From a checkpoint of a small sound classifier: patch size [64, 2], width 256.
Rows from block 4 of a small sound classifier, named by matrix and row number. Rows with one number belong to one neuron. Each number is 500 + 25 x the weight over its row's rms, rounded and kept within 0 to 999. All counts start at 0. Numbers have three digits each.
After each neuron's rows are labels from the 100 clips, of 14976, where the neuron reaches its largest size: "responds to" is what is common among them; "peak on" is the class under the peak. Only what is clearly more common there than usual is listed. The data: synthesized solo parts of chorales (CocoChorales). In brackets: how many of the 100.
# gate: MLP gate (model.blocks.4.mlp.gate.weight, 768x256), inputs 128-255
# fc1: MLP up (model.blocks.4.mlp.fc1.weight, 768x256), inputs 128-255
# fc2: MLP down (model.blocks.4.mlp.fc2.weight, 256x768, transposed), outputs 128-255

gate.617:479510514498472466499507513510486546491501477477474469512511493478467501505501503495476502475478484521476522483490485487487504476511501498517438497489486491507537464502472453511454483489462482477489499491489521491508485449473501523450522533504498452430492496485483505506502533498531487505509510488514508483528495529476488497467414504518513507461504521478506491508491463484486481491478
fc1.617:485480520476505506463562542465499485512522503480481487492482485478531522500496481505519512473514492543516483510526490510522466496531484531474504537512447487521496494491501516472518540503468483468480485510494473477498514507489437492503490505466536492491519497487544478502479460488489537455494487511526534461524472539497501455526516542480456479535492477541526473547463477531545503484495
fc2.617:506505470489515501510453469521499510489514488494470506484471550525480508504467445542497469484497496506499466479505479468523518504512432482524453517511555528504516484491499540503511495460482472535489507492473471429517505467516541506479520523485468465480461505506467448504528480539483494505481472495501517445520486463492472482519503479511525505503518488509474499494483494512471467509491
responds to: note C4 (96); tuba (63); note A#3 (39); note D4 (35)
peak on: D4 (25)

gate.436:494528539506518484526468518519437516482483508473520492501482497463473485536476479491491537500478474530499528495502515502509499478504564525533498489506487472442536511506515470476476534505506535529432507477496516569511482501482494452526521466500493512491498530504468467497511516498524522507489477507515532483524515528521480559478512534511460533493538464523499467485525492514512472512443
fc1.436:518471506516484512504523508500520506481439476513498482525527507501489493486543492489587525490509504482523543525531423497486458523529535488473515494504467498519473520514531466457447505524462496507512534483521489491421474515504456460499498540483523515494525483547496499522482502457492531526500520512522484517526515491499517518449525513476477471517452489468522475527493515454515490528546
fc2.436:525516449525532492496490481507486466513479473490512488480425481502487469512487468494545471498425529523470519475492491504532523506475487516485485507484493507519477466517481500497507497518509525525481538447515476519497482534480522508486541507506506502499489518499505507552497490439523444505509453496469460499520515513495494475511514497494483543487464471490503498477537490475518534525488
responds to: tuba (95); note G3 (39); note G#3 (37); note F#3 (31)
peak on: G3 (25)

gate.656:453522512490469564508513497520535518483499494492466520537519476490510528482497485498504510503475519484490540536468497476509468512482535500505537499499458511494499462507565515497469508494489432508536496495492511499472474504480533491504476563474496509495453517489472503492519495516497484529513544525505451476534502503537505494465459479498506484495505527483505510478503489522466482519509
fc1.656:505496514463486507489481478491505472523456499524495489501490535540464498488508495499521537513512502467522480456536478478459483536517470508504552502493528551493472516524510515450494480483481519523512457459542471490462477511478460490509456514495504530559495491572496500503498511498495503450480474518513525495480488459520470527458521484446462509517496534516488506512480491503494469505513
fc2.656:520504497517495504532484502492500532499498483517526462524549494505469506477495499501476477460472500493547462480529510512523480465476521506512498540507488565520513502508552538485519514522500533465480474476507484484511496458543543446508500516476509472482499475500482500482538554506476491501454504531474527463499528516495508541498506518468503511474490539524540479519494527458477504490506
responds to: note C4 (92); note A#3 (82); cello (35); tuba (31)
peak on: A#3 (67)

gate.318:508467516490496499449519508524486456481505515511509453486516521482551462540500486503495526494487518479460517437495495533493429514488520502458519513509510479515454501504478521501479517522438513453512486451491517539522497530497466485555505499447517534536472481495507540513519511498495460489507460538489503477496489486489497470476504503479452460478555519478506510534503510537458507522524
fc1.318:465477505469456533532474489544466515448498544487485506519485502555463502497543515530467496535503493498491471506488537463472486456491518500535499497486536497469516513508525511508525496522504456501497497485475478517467503526501531495468494526504498464536504521465483498515502493498486535488498539492524505515506461435458524513476488466547548502517526543529431499515505543441529516540497
fc2.318:517503473484526542459486487470497464486451518514503503502514522483517501483517484505549477503518509480535491474468554508481483525532518520475501483484543520477530501494487518478517509491510459548487481464529495512528452500458515554516473499506471514496468506496471481500476480439483512564500484466445471494517523456489532529490509467511465467529502525499463456482510489480509463489510
responds to: viola (49); note E4 (33); note D4 (33)
peak on: E4 (27)

gate.435:498516530530486476506476499528517542521465505495502481540521494516523486515480511489516497465490445504436453475530505502498511477507496477520547508477512482515505509505486485521502518516487491510494501483475525507501507504452523531491536539475497495446514516526525545507476487545481524507516492489453479499519541471470491466470485493507482499487502464482551509564501480516464504510513
fc1.435:435515498467530522486514503497505474489526498478445557495494488495519527449482505497516505504437523535521506473509491498524444541475526522512543518511468547459495507516519525516493500504489478519488514502507507515494516477515510505525519526490514544500462503502500491477525499499517513499511521490516498485501528473492572504443495530505491528511500516545495510477489499468461473490488
fc2.435:521476476464512460495502483519524512563525549464540552456490474466519485533560504520508469502519502499501526535479474495503511521518490493485463462508494485502524499457472488467492474509490459511514518521539476532495498507513464523506483493503465496548499485500512485498480483534516478470491523522504485534510514450504496484534499497495505522495492474524495509458485488494520485507535
responds to: note F5 (41); trumpet (36)
peak on: F5 (39)

gate.180:481490555533491503492537512520479498513542530477489458526493524484501494529442436512505499483511515539474523494528482503569499484495518507504467502506497428510484497505525516502540523494473528511460479510480530495455502530484503498514513501500492524488453471466509506499498494506509468510515506500487517492527519546526448493510503504551472496513528553469518464530495483520523440517476
fc1.180:513507454473476511516514474538493463502518458512485491516511451513479493471494522505509525490462524504501491445509494509507478489470543531525515523460560513457474468521518475469497521512503502473478538471534450503501490486498517516479520491480534477454515505543476526534456505505515507496476511500539490484534513492522526452474516484510490538520471493480509509499487504494478524546481
fc2.180:501502497505499472524476510486521467510469521427506551507469471506483506488476415476527497476522493508526523479491486495510563503502517499487470528501515501544487555468521524468492491460533521550482445516503478496495519494463511483500529502522493511542515520500469509534528493502501441487511479487497507526525550477501466470520501477499530515462479508541512481507457487493537469499511
responds to: tuba (78); note D#3 (38); note A3 (32); note D3 (25)
peak on: D#3 (35)

gate.325:493514480507495451494450500485484529515474492484477517517488549484498515511493499460491533490502481495500517510470499503484511520512509478476534529490470515481564486522517560491447489530485513504486502439502455541527493478461500535508505524512502476469538546518536525530506491471470526507485526499477502506524506509489516539427506522510471530473491490553555460542505482473517527514503
fc1.325:494467507490481529482537517507491496499506456562522494457500450492520475491509510486520488465459509509505472471482471486488489505492515509472483488460501480482462477482521489540540523510538483493479539505516547497473463468539492431527524455473536470540534462531503476502476525506528474517476457539513509493488489528531540552506522498501492514517489473475544468475508491558526513493518
fc2.325:532497461542489491444499535469482492491460480545545487485490485518516511494520570532508508443468477537488485490482491479497519458529490514462534499490511527489504472502479527485516484531497536497508556522487487505509501481473514473479534460492459480474548510518489485452511521504489500518467494493507480459493527497547545499548501513475531534489485469510553444491507490485527577522516
responds to: note F5 (96); violin (91); note G5 (42); note D#5 (33)
peak on: F5 (88)

gate.200:538503514528496490490499500445472517442485484522462481503483510487450519496483501473528486515450461477501511479524490504540526515525458524471484469485469512538528446518480519497496488484453532485450499456504514482448507485493495543470469520553473517502459521500479477532502465497507490523527477493477519505488546547491498506472535527474493471513487491510533465518485481540468511481509
fc1.200:483535506501458506503516503503465538503541493527498447493500570490502457510503512501500499496495495481500485507509519507512495506520516466457514500484518476506510492481525514520484487457506517471447523464533530504483483477505448517476477508559495513471490491502521470499461509483529469514536491515518527516519483584490474470484509515509454511518489513475504490535508512520538491497453
fc2.200:464503500517470500507463520532532491422512482496468529463455523519518532455499488512491498484520509475471530510474482472482449514523472478518524527486506494484510447511446507464536531467507499499504495512496517476534501503498529484494478537521493495500508485477475501500495454503502482481466468511486538511485464483459521498527498510507506486485489482495507461483485539501473497468515
responds to: viola (71); note E4 (51); note D4 (42); oboe (26)
peak on: silence (69); C#5 (28)

gate.542:478457502479471523465544506517459477478535517537498469483482528497520488495483498457535522491457473492495479489511481492521471464487468506483534498502504490462515490473504548495518477502473495459509489528490544495487482515511500473495459452503499523508530457472541510507490533481491487480453506492508516508492467573511520496492507521487472525534508485500504477522498528547505518493497
fc1.542:503489502484504484495508507479502505551498526488528531528525506463531494498526481523521572510512495495518495528526514488496532519479469515461539512480468509547499527502519538495528522510517480521488469535499474498495494504483492496522534500429482488524524534517546453459501458522472521462516486511480496495509481450471514507501516549498498520530462498556506449530463502497490505505543
fc2.542:475505523567470451467493497532475516503493488528536468517470540501511535510502554544503514491466493520438519505457534479479453515500556499487490453478519465484477496482504522479530502523542501496495502475446506516474451504499486472525498472525547524508544468521510512478505499490487490473493489481527492525470483475556526527518506505518520512473503499471541490494510490490488527542464
responds to: note C4 (44); note G#5 (37); note F#5 (29); note F5 (27)
peak on: C4 (36); G#5 (32)

gate.606:544518551515497494514533563476477504491478497488518464515506507491546456537481491501476517531511530499446514468493524465531491515476514523519492465517502463481463474506497500491473502454495493512442517485488505501505541516462491459546521495484459477525502470545462503512483487545497481515519500532477526550545547500493478528495535520499508503503516502472523458482532521535454476562514
fc1.606:493502498537505497468517535518524515559522518485510465525491462477519475528461471474457490529493505500483502474500495524519507496468511495514478496496443476476535471534520552537477505499515516508483515471486513521513473487518475480535533520513499488495561530524506526492509533523502496526551493525500502527508501549522525527476470494494521495473545447519596476504505467524536532514541
fc2.606:468483535472467522535521474453528511453495503496487465466491546481494492482527542493477475481514494471510470502547502483495478487511508519526456523486514541483482481495507520491501495493459475461531518483484512458504490467514536485503493502493508486500517480515472516485482496517493488475471558475548533494498445505472498510478526507482478471509505488463485527561451495499447510493526
responds to: viola (68); note F4 (58); note D#4 (43); note F#4 (28)
peak on: F4 (52)

gate.642:478494540495456511427590542502483516506539515522492472515493511435516519499476513470499493475503475514500487521535502487499490509498547520477509506492485483505514494521479546530494491521513476523510481500494564460503543506486513481540471501460506506542497467483486477509486518502501517507509475533514501470517486531458496515498460498447487456522543467527503492493501503526539467500502
fc1.642:491499500496519481502515466520525488519495491502506531500510520497437535455538493459520501564481507482494494514518490530513505477514483489493515498459466486493523548481531482508495519511494535522486514473491490516473475504481494495524522496499504534485509508516488463489500525495495500519548502520485502507471525480489492555461477492470488495506522512536474513480528502475482474527504
fc2.642:590465503497478559495502482465481493488484514488524491524521475495486508491507497462490515500504505460529485491504489531434485461517455539473482507498493545520498525474516550467449463518476514483514473509525461497468504496511501516511458513490507498502523511482461520498500526471476526500513507430507521503514523477515470470518524499486470518518510525516498473511419486477514526491513
responds to: clarinet (100); note D4 (96); note E4 (31)
peak on: D4 (83)

gate.187:495503520475470506475501517456471503511529544514509503534505482487520481512480491503494523473507469494516511544512502497492466505503471539479495510532507509505483539497500526476520478497488490464494484526542521469513513534518478494513487463460534491516488469492534526504495513516543499436457512515513504470506453521502474433530525529501484491563485520495490497548498513555541490498511
fc1.187:510499499458484489491528539510502502517460518522520499469511511491539498473503472517506552492470469477490493488517516486515459493452493557504560528515494512495490521483498547464533535489512471539478495491538503486501538545502494424538512512473494508534512469501506502489487521511523490463449486509488530471526512488463505481509526494467503458497485509536481473541518544561503494521547
fc2.187:480515536520484480500507542527499500494503518505449516517462505512509541487465522501519512509522491463475544526435505492502502510524548506516545491500519456484525535505464482525515518506503519526507509485478546559519499529508474502478508501534514524528524558474525483491526524501515572491539495471526489514481490531493552540453446511518530503507519501527505512491542497503504512503449
responds to: note C4 (100); note A#3 (63); cello (52); note A3 (39)
peak on: C4 (91)

gate.157:483478542498464540436553552508473496513520511511498503503510493477543522485473497499541509474481483502479475533499491508480461487468474517500504487527472463516523456499479531487529480484513521509481472509484519477515500526464467478518477445468513505548500484457526473496484518504525484469485500493503505477529504557517508508541470489487492479556526492553512483539504489535552524487487
fc1.157:522505472468487486526500482525531528494478486491499481540524521553521491503528507492492519462554502476480484520478506462475481486472496489515500470523545536519469498457515496478453487455479496489522501526516492490493500509491516505464500529531468496457514488529483508501490539538516513461482521534510470544547515493466506513463468483507487527482483512448494501442518546518481493531491
fc2.157:506525482464489510523490502475501454472464485473464469479456503505496504491460462501531469471511470508492503462501484498539549500538477493498478533485517500528483516494517516506494475509489492531493532483461532481487550494455541490434559531522468478509500522503510489518525471517522502517505470487513537484568506492503489453485495501477505503483480520491522510523456460502519488496498
responds to: tuba (96); note C4 (64); note B3 (58); note A3 (45)
peak on: C4 (48); B3 (45)

gate.41:536472484508527484511498494477530502529466485529506503474510496457516495505532478462516472506491527480521498472513487511477498495490486503467472492477468490523481477478463507496518489488497516480558470493494489461496516489492508454549501448490510515541513451469469528516491489493485445517497462483474523501472517484504448470532531512469506476506458485493513517489510542498485516463526
fc1.41:489548463485463514553482511476495529466502489492501522499448492458509495512454498496511500522467518506512516505495545468520504528502482497508484546504495502499525492502457545515502502516530503468464472525535473478547497498483517535495474499539512462516500503477480502468515478509551474456519527486528513486493490535507464465527542519544510538546493487563517472533496463535498533478527
fc2.41:497497414516551494425477469563477515501522490514517493452494511514497495512529495511518483515451522522487503497513515492555477536461489470494530455492519502501509468523489491493525541533528477518493547488525480504521479508508492513506530530514507510480483464521513507522458518475496457500493496538458439511492509515478511500518521463485494515499489480479482505438566493489498529518496
responds to: clarinet (100); note E4 (86); note F#4 (44)
peak on: E4 (72)

gate.718:487497554556506463491490530494501527500509543501497496520496523512508518499468486490529493491467486510493548518480454483521490517469499461453465457516542456567510509474515550521505487538480483449527488524517516456508483491474523538467496480499481512510518505507511518492499508492480494499453528503467466531518553504522491482484472495515532526503517528487535474515535455508542501473500
fc1.718:472476532512522497497473501505487509488482503453515492490452539485472507530513406493502486485518503505500477509485473474542497467472447504505486520526472447514474514473515528471538472472515496537434479486479520493462490533480512448514514493469474499524490449482524455479507487493474409491496470514465519487456490500486480526533490506512467485483492546492491471475469494505491439459527
fc2.718:517483519520500502514466481510498490479526479578515477481494497485483508508503547502484513512487544506500484481476526518508484508510516508539511487488507519437503463503480519514503517539474467477526540490505489543551475496514507494501486488504506515472514500521492498515466462459507515509497483513470496491480496521459504488484559520515477487473524470458462540503541546515447548537511
responds to: note F#4 (81); oboe (72); note G4 (33); note A4 (33)
peak on: F#4 (75)

gate.655:506499521484481493479543470514498517512507550473509480469515530437505502484542499494477468493532468522526472539547489484506521470511543508454494515459486494557526531499511486563486471537484486495517487522479551481470542508506520497528496479515499532491494491497492469525515516497497515554492473552508527498485470506467454529496491533459453494496522515523513499500447499504532509502479
fc1.655:538487524497508464485553499519493508527496505503486495539524521481491529491520509477522459522524481475486479475465482480525531452529489498493520521448517471494517523441498475522503472530465491534516512479471533501478488490477496528531491490422522505465488486501550478502448484484533481538518464495488538479494507467480493552460450515504495497524511492508484528500518495479489473499462
fc2.655:506492516518465517500481511498521512495509536492499454547523518504481505488454484479488496512507501438527479495472499523448479451499488520502510532476537524530509522524514523481467497468469537518510453500492504502502529519536528537508436544481488521501476501502483510509510534494464554518502538464505523525520476472502491497500474486475499484500533504520509523505476524516470481519477
responds to: clarinet (100); note D4 (99); note E4 (25)
peak on: D4 (93)

gate.386:512453521476511502487541492514516485533520519488508511500535495491494541477536462492496481541496501486487502484500481521523536515524524498489505448491488506506484520463503489516485493528491476534545487489458506519442528497489511502529497495508498540548519512480477479506494512535473504498554461502505495529526536484499518499471475507519486492492516514454487516512520530541480489524516
fc1.386:519489462495475490503485491556453501498465480486507506500503513526522543511512487531505474487539462504534472491456515496471520419507516473488489536506552477479491510524475479463476483515480481558532453510491518505473487505492486489509500489452538487519498471459497546491515532512483487512461489459535527479528484454463493505558484450466471462515498478479507564521470499501512501482462
fc2.386:490497493513502464500471538492535507516500538516484526500507531512511527475504530547490483446510495484503487493478472495474487486513534513489510485493526490493451496465490539511521484484468515514530514533480493518486494499549516466523488484509473508510519467532502492538522497508485538489448550528517514504484520473471527495552487506475527501488510488491484463449453554500528485531478
responds to: clarinet (97); note C#4 (54); note C4 (40); note D4 (30)
peak on: C#4 (39); C4 (29)

gate.0:517487511517497513481509513423494519454490474526502493526492493504529512513487517506511479457458468485488507508479518492493507528472524509451453431504531532547449487508478501507499467476470509487533519479502473463486529484475516543489494468508482487474461468513511514494508497506496489523448512516496434471525522511518527462490506511484466497515510507479528496501504487480481484507448
fc1.0:496499498487513507519501475480533468495492512486538574502483490495472537491522490498491469490505455502539529536486498527527495494563462538502492487532474512491484526513470481478481478524524496551550511494467491502507506496497513527515474488528538555509542505460496505506550531526460512501494520481525552471463499511529545511483480535483480498493489513497470529508483488482495493450493
fc2.0:487491510496465554513490469517494498434508503496518484517530550510470514506501505457502519500483526492464480507510500511477490510501526514522475484511516523525452496484513497505470492531517482450505483470492467507494541469482522524482509513497479492470509496519472519529460474476515480525501495459500464506557499493476475431482544484536454496479466528459494520536489504510480530536501
responds to: viola (94); note D#4 (78); note F4 (36)
peak on: silence (55); D#4 (28)

gate.734:510512522488495492558483519500524508518479514540512510518500480487483523509511465469484531522503511485528531473491464523467489502503481476495561488505501510528526504500483474493481558502490470488516473509532529540496489505503468488481492494564489525509527511513454517489494540546489488476483483535527522484472486512567481501477512512502545482462523524468488513477511509504524550447515
fc1.734:536495531511497460525500517476508508531477489502521470494476469476493502510497485491464499516524513473496515481466511522478468492519454488496523511502450487500507490521450493473484515534526469485478515480511527524497500502511458492489474509537521518508529511504457532501501504523441510506499479513471548494478475464501468534514541512489505435454494431499495501515482492502530535477503
fc2.734:500528459523564456500496494517512506534501546495469557499481525470511520501512464505490469543508515464476490478487508494506516470468482513537489502469525503483527493527465499539543488491502503533510481493508504531521494528536510509558509493511492511542449484505499485467512502494471472535519520541489490528478523437529468510521472491481527485477526497528457556444515527521505464531493
responds to: clarinet (73); note E4 (67); note D4 (66); note F4 (37)
peak on: E4 (56); F4 (33)

gate.216:474480573537507474546470498503484513464523522484477507522486505547525509514452540504488487506514479509463508485497516451481462484494545456514467458505527452484497479524504505538513508513496510462490491512469487496480467478507514510464503468521481503495514524516482542487541482507468528527484516494501492512526505465478518526459486527526485507476518487471539462512484475474475475481469
fc1.216:536447504501530509493544506451491465506480519484498482473455508492488478602506449517469475535531529494505505500501485502500529501528450491501483493539477485523504453498480490513490488449486512504497517533485510520517476512487480487497505513529440505532456472489479474496509474502484493524529474513477511521448480518493482532486516524506505519493515485480463493470530508505466488458525
fc2.216:521517552529461525479506506514450461444520492552513463531517522513491535507466553507474564492474513514508515514462508486483461473519511531513517479523522511470486516499530547504505480539481475440492496502483538504519503493519501516483455487477525512495519497485479531506472527502480528490499494498485521457502513496503496485476549494519504492517513539470506464553478513511493545522489
responds to: note F#4 (74); cello (38); note G4 (30); note G#4 (28)
peak on: F#4 (61)

gate.552:525449550506487512559533519507492456481547551475497495500497483522515547506479478462485497556504537471508535510506467471472490490477506530473454523528471508498450522509511546513492472507472499437548473497488507510465478505492513483479514455490493522537499517498454526508482505476470503508524500475506514519505498520526482500487515529534504480491503532468504462528497480474480484496515
fc1.552:535507480537468516487498497497501518507477526521496468463523522497491506501486475483518504475542451479494483520510525508513522484493486521514500504488503488572495491507484467482526495457512534516530494538542526451523540536513476543487504492522511479523450521506481498503509498498505476508448470488491457502521453509504482448562496455440507462516489515473512510527523478517517503492524
fc2.552:543490468475521503505498536464483488529508510486527476518489449502518507542521485473477547464471503510502491500500477495481519464491480508479480511552460526487490504461495530511464465484487532480506525484518484475498506470499493474551498483481474472475516513493492479563550526510507496487486496518476528474492565478517451535466515541504528568528497485504475441487511485489527537480516
responds to: note F5 (92); note G5 (88); trumpet (66)
peak on: G5 (81)

gate.365:511456492498460512466535522500490513540507460483483504540505443490551492505504472504510473483496534506484469495513473511482547516493487482482510516482506482485491463479495507515485499486490486487518509527454465519505476508495477480507521481439533452500525496466523498499473511479483474533512468496513476461496509520507515491516456469536459487461500473499523519535482473518464487514508
fc1.365:488529475493487528522486500505494488514522506527532474534465502494491514569492527479509504483481498529510501450448539495545507472516522494546491502502546512478531523457497489504480500493517485494456493510495470546517476444502545490482492483516476455470543535486491482516494526525548492488477508484502509491508517539507482529487492501562518595483511506509488496462523528511509515506499
fc2.365:531467465494525507449521510524462453510488518528486459528489466532503513534490476488546500483490519508527506481481495498541510508482515534504528470506525527502496469467513539516526477542511506516506553485509506535526487520530514504500524517470505499516503512486503521500474523480475503513486445489493461465502530512519539486473481487520542538499469490530539504498543464493484514502477
responds to: tuba (75); note C#4 (70); note C4 (55); note B3 (50)
peak on: B3 (38); C4 (34)

gate.217:464475546513467478477506502498454514478516517481481476512491531506512512500499475484528512447507446496520534514510471454474476521515492518449506477509476498499540523474483560452507480522478488478494451522505543485485461514518487494489487481491510485508524510480549465484515508496492532453485474503512491470523484515457484494502484536501451496546502471535539441512466453537510467478469
fc1.217:498499542526501501484549526503483473499505522524522544477507562503532516500528468504528528515486482491483484507538512519526476499513472544472563519531458478495490534481498531489532512491532505512484481516523485534467505524464486500519516462467495524544518506484550446504534481506470526467505513502455507499487491498495526503508522543506489511541485523521504455523490530534501502510511
fc2.217:492521543506500459474534522526489509491541517513520519514496504484520495531491561504484520508517504517475539542435503492464452498479569496497504459495525470474488480491466487512490487518463504470499526510534539545513523529514488509490460461503503521508531511508515485497488504516513544490490520540521485528511482535561495473492471516539515522479510531490509489487527494519507555534471
responds to: note C4 (77); note A#3 (76); cello (63); note A3 (28)
peak on: C4 (63)

gate.649:473521558501488522525532501533518494490552481541498518542481499495491556524443532490492506503452507491501534474478515459524485474483523538497475513537498470503481490499477546515483477528499466463508460469484517501485501469470540533493489478494465449496519470477490494498541533504550536498514513479512538486538531520484537547436457504556525537528520561491484494512478484511492516499474
fc1.649:486515526471469523467541496489483449495522537521529466518523485524496516532513496521473488515481496495462516512518528525471456505528512505452522471491490503483469498499530492469471482526516474465514550494459488451498501503472495501502506464509556539502531511478497473514486540486501562465480471461530502459481480514543537438477504534520482476491519527498460492535502523504508490492483
fc2.649:470518501472491553501474487503473476471506474507471510490482498517508458469464465502495500515520494502534474456480506476504530500530489490528497558492497530506512521519508534513543512470496465515493483493511514481500525503479549494471546528460428448485480540494472500492507494499480501496535522465469538487555462461453457485498516463502503460497514491515522505505451513530494477492510
responds to: note F5 (99); note G5 (91); trumpet (55); violin (33)
peak on: G5 (84)

gate.553:532498516518514494494490505488471498508541495514483501497504468459462512487491501505490478499467460508504467443482501492514499448505525464494491524444520472466508505498499471533508514534513478499481479480479516477489552458506515529511499488430507488441502503476461495499498522522491496512480474480480515432522514474503466504506465525491508490517523503490522523511487471522533495485493
fc1.553:510473493556509500516471499556487532454459462507483504513476503518493514493484487524495534480519497490494486474473516467520516467469486553513486485502488506462529477556492507462523530496501512504479464474505518519488483512484506498501501530442503472517551534503512504502507518502457489493498479459445502509528555470499524491484509501504475511478515480503567484478514501474491503529509
fc2.553:469473478485472495467496508480553503488522475489462476495499466526513489502492496480524446483511505472488507506506456464529504583500473464479479478478539509546524483491499492493495504507485516487534514525498489433519490462492496521448523541535508465476477469524510527491464490505508490477463484496539456511491486511497508490484511456490509501537517473459534495473523473492456500465525
responds to: note F#4 (50); trombone (42); note G#4 (42); note F4 (32)
peak on: F#4 (42)

gate.566:468470556507495491479552540495488476492525558479500478505502506459543513504464458492519484478474443505487505496537465483510467474480490526490512482537437508533477488459529583490517474496480500496481466489487522488487527489499498500509485487495481522545505477473486478487514544503486502478468464517514516468524512517488480497520486492524498462490518470524505431535490457550521469495486
fc1.566:534477504479502493513501523461521490502505549468539528502525530485504480526541489501481507512528523490531497522539512539518480509502526525512483554475464488481477511521467505473517531501496516521488461498518513503515552521495476498532528497454526521525478533502514514515499422465498522491517510457506518505476437526492506465571551548473499475535503479552515499535507498512515478520542
fc2.566:509512521514546466460489524518496520498495516505522512527511481496484541499511546495482548506497498511515531554467507516521482489499542507496554476518514489498544484490476485453517524501489521485518486484547505537508512499525451517513467469502504507508496541495493489496488542511511533460481528531517474498480501515550528521479468498505529532501518530510513472477551503510528551501504
responds to: note C4 (94); tuba (77); note C#4 (51); note A#3 (43)
peak on: C4 (87)

gate.164:480504515538533470491500493497533509525521509500474498473506523498461473469522514501496497510492491520484551534507461532509515512533516481512475466522475458540491534524520449512504496493481525525516535479484537472506523513510463497475524483537545556493513516464520503493535526505518481510531518503485498518465509545506529489505477542459497498470481571487497495531518520482545471460464
fc1.164:484475515499459510503530507462459506471478510497452509522456491496494488515459507525501488509531494513508518523524500462481477487497525539516458486505497486519505489528475491492460507443459486464475481511515507485487470568520473495499478466502498484540476506451504496488499465517533503471492517511560491482512485547553464478517504499492463517526536484495522471493458463482489487520484
fc2.164:494480504488490543487459439499517516469524464527512479473519566499482479501505496485473479506486520477489465476536485500485462524489471460503488496474524526503485486507508507493496513515486477489519499500485473484510489494497524504521478521468511525465464461545503507500429482470484471517497478470489512476477459478436454491514552497485467460518504493456464553502496540521431506519509
responds to: viola (89); note E4 (58); note D#4 (57); note F4 (25)
peak on: D#4 (27); E4 (25)

gate.352:519466476513555480475460481499493510513523523487461519449471494477472442493500459481479489533486503516532506530525460515505491481512459481476470495502464470529553514535457509528499471518448466501504501468451537512495538493523524506484518535459462531479457509452482508478515491500498499524541486516482510487482506481465481487487476530491507491504501502501470477502491511476491492432530
fc1.352:528492523492498457537515544489470441462496524491508495532537486499524505510463505481456521495504497507539498465529493503442502466479534521522478518521509501494490504474457501509499517476506533453486437520512499476517543522488526518505479480531464488510478468458466513516540506494515525498471506490484536498554496483465458529503512474547531511528545485482477495500503507499493493543466
fc2.352:520499459536483527470465500506507514488509490543537485473482512504440500495497504490495527479473508478518478483514524532485515521501488481487481504473511528508516546506499513488512492513536492492517511479491478467488466463525500496511509515479518477454513505484505478458529561462532487521481492474447507464435494487485473519499531515479545518537548486508486528494505517435476504453526
responds to: note C4 (46); bassoon (44); note A#3 (31); note A3 (30)
peak on: A#3 (28)

gate.633:488466513494464564481548499523496468516526482499450457524438473480509528486490467477546488484477509515548506492510462481557502512523439495474542533469464505499487492483467493528519489547456451504493478486489503513445457475475497497488473489493498457465519479470520488502462468490510465479516481485530516447511514505496499513445507514526450509493511509496537491540489458543478509515491
fc1.633:501492495493526506493506462457489433475510496511490515461512452531478463473480494494482469529433498468467494458519477530536465493524496516465442519482471469490449493475503458502511457487477506462537533465473490447514500497507537518495503486486494508442449446480500487492507494478489517484509494431487527497510480497501529440478492515480491505534506494453496517487513453502487473494495
fc2.633:465514507461493498506479475508488499484539480514456474472510553525496492454474477534472514491534498496537495499514487499520486479526490466553509505504515495487478511478491498468495514466466485512467476521551505475494539499506491506501469519473501515493460467473528479406474471518529501460468471556454540491504531478471462475511516492482505485518453543502442513492477520513464440523474
responds to: note F5 (68); note G5 (57); violin (57); note F#5 (26)
peak on: G5 (45)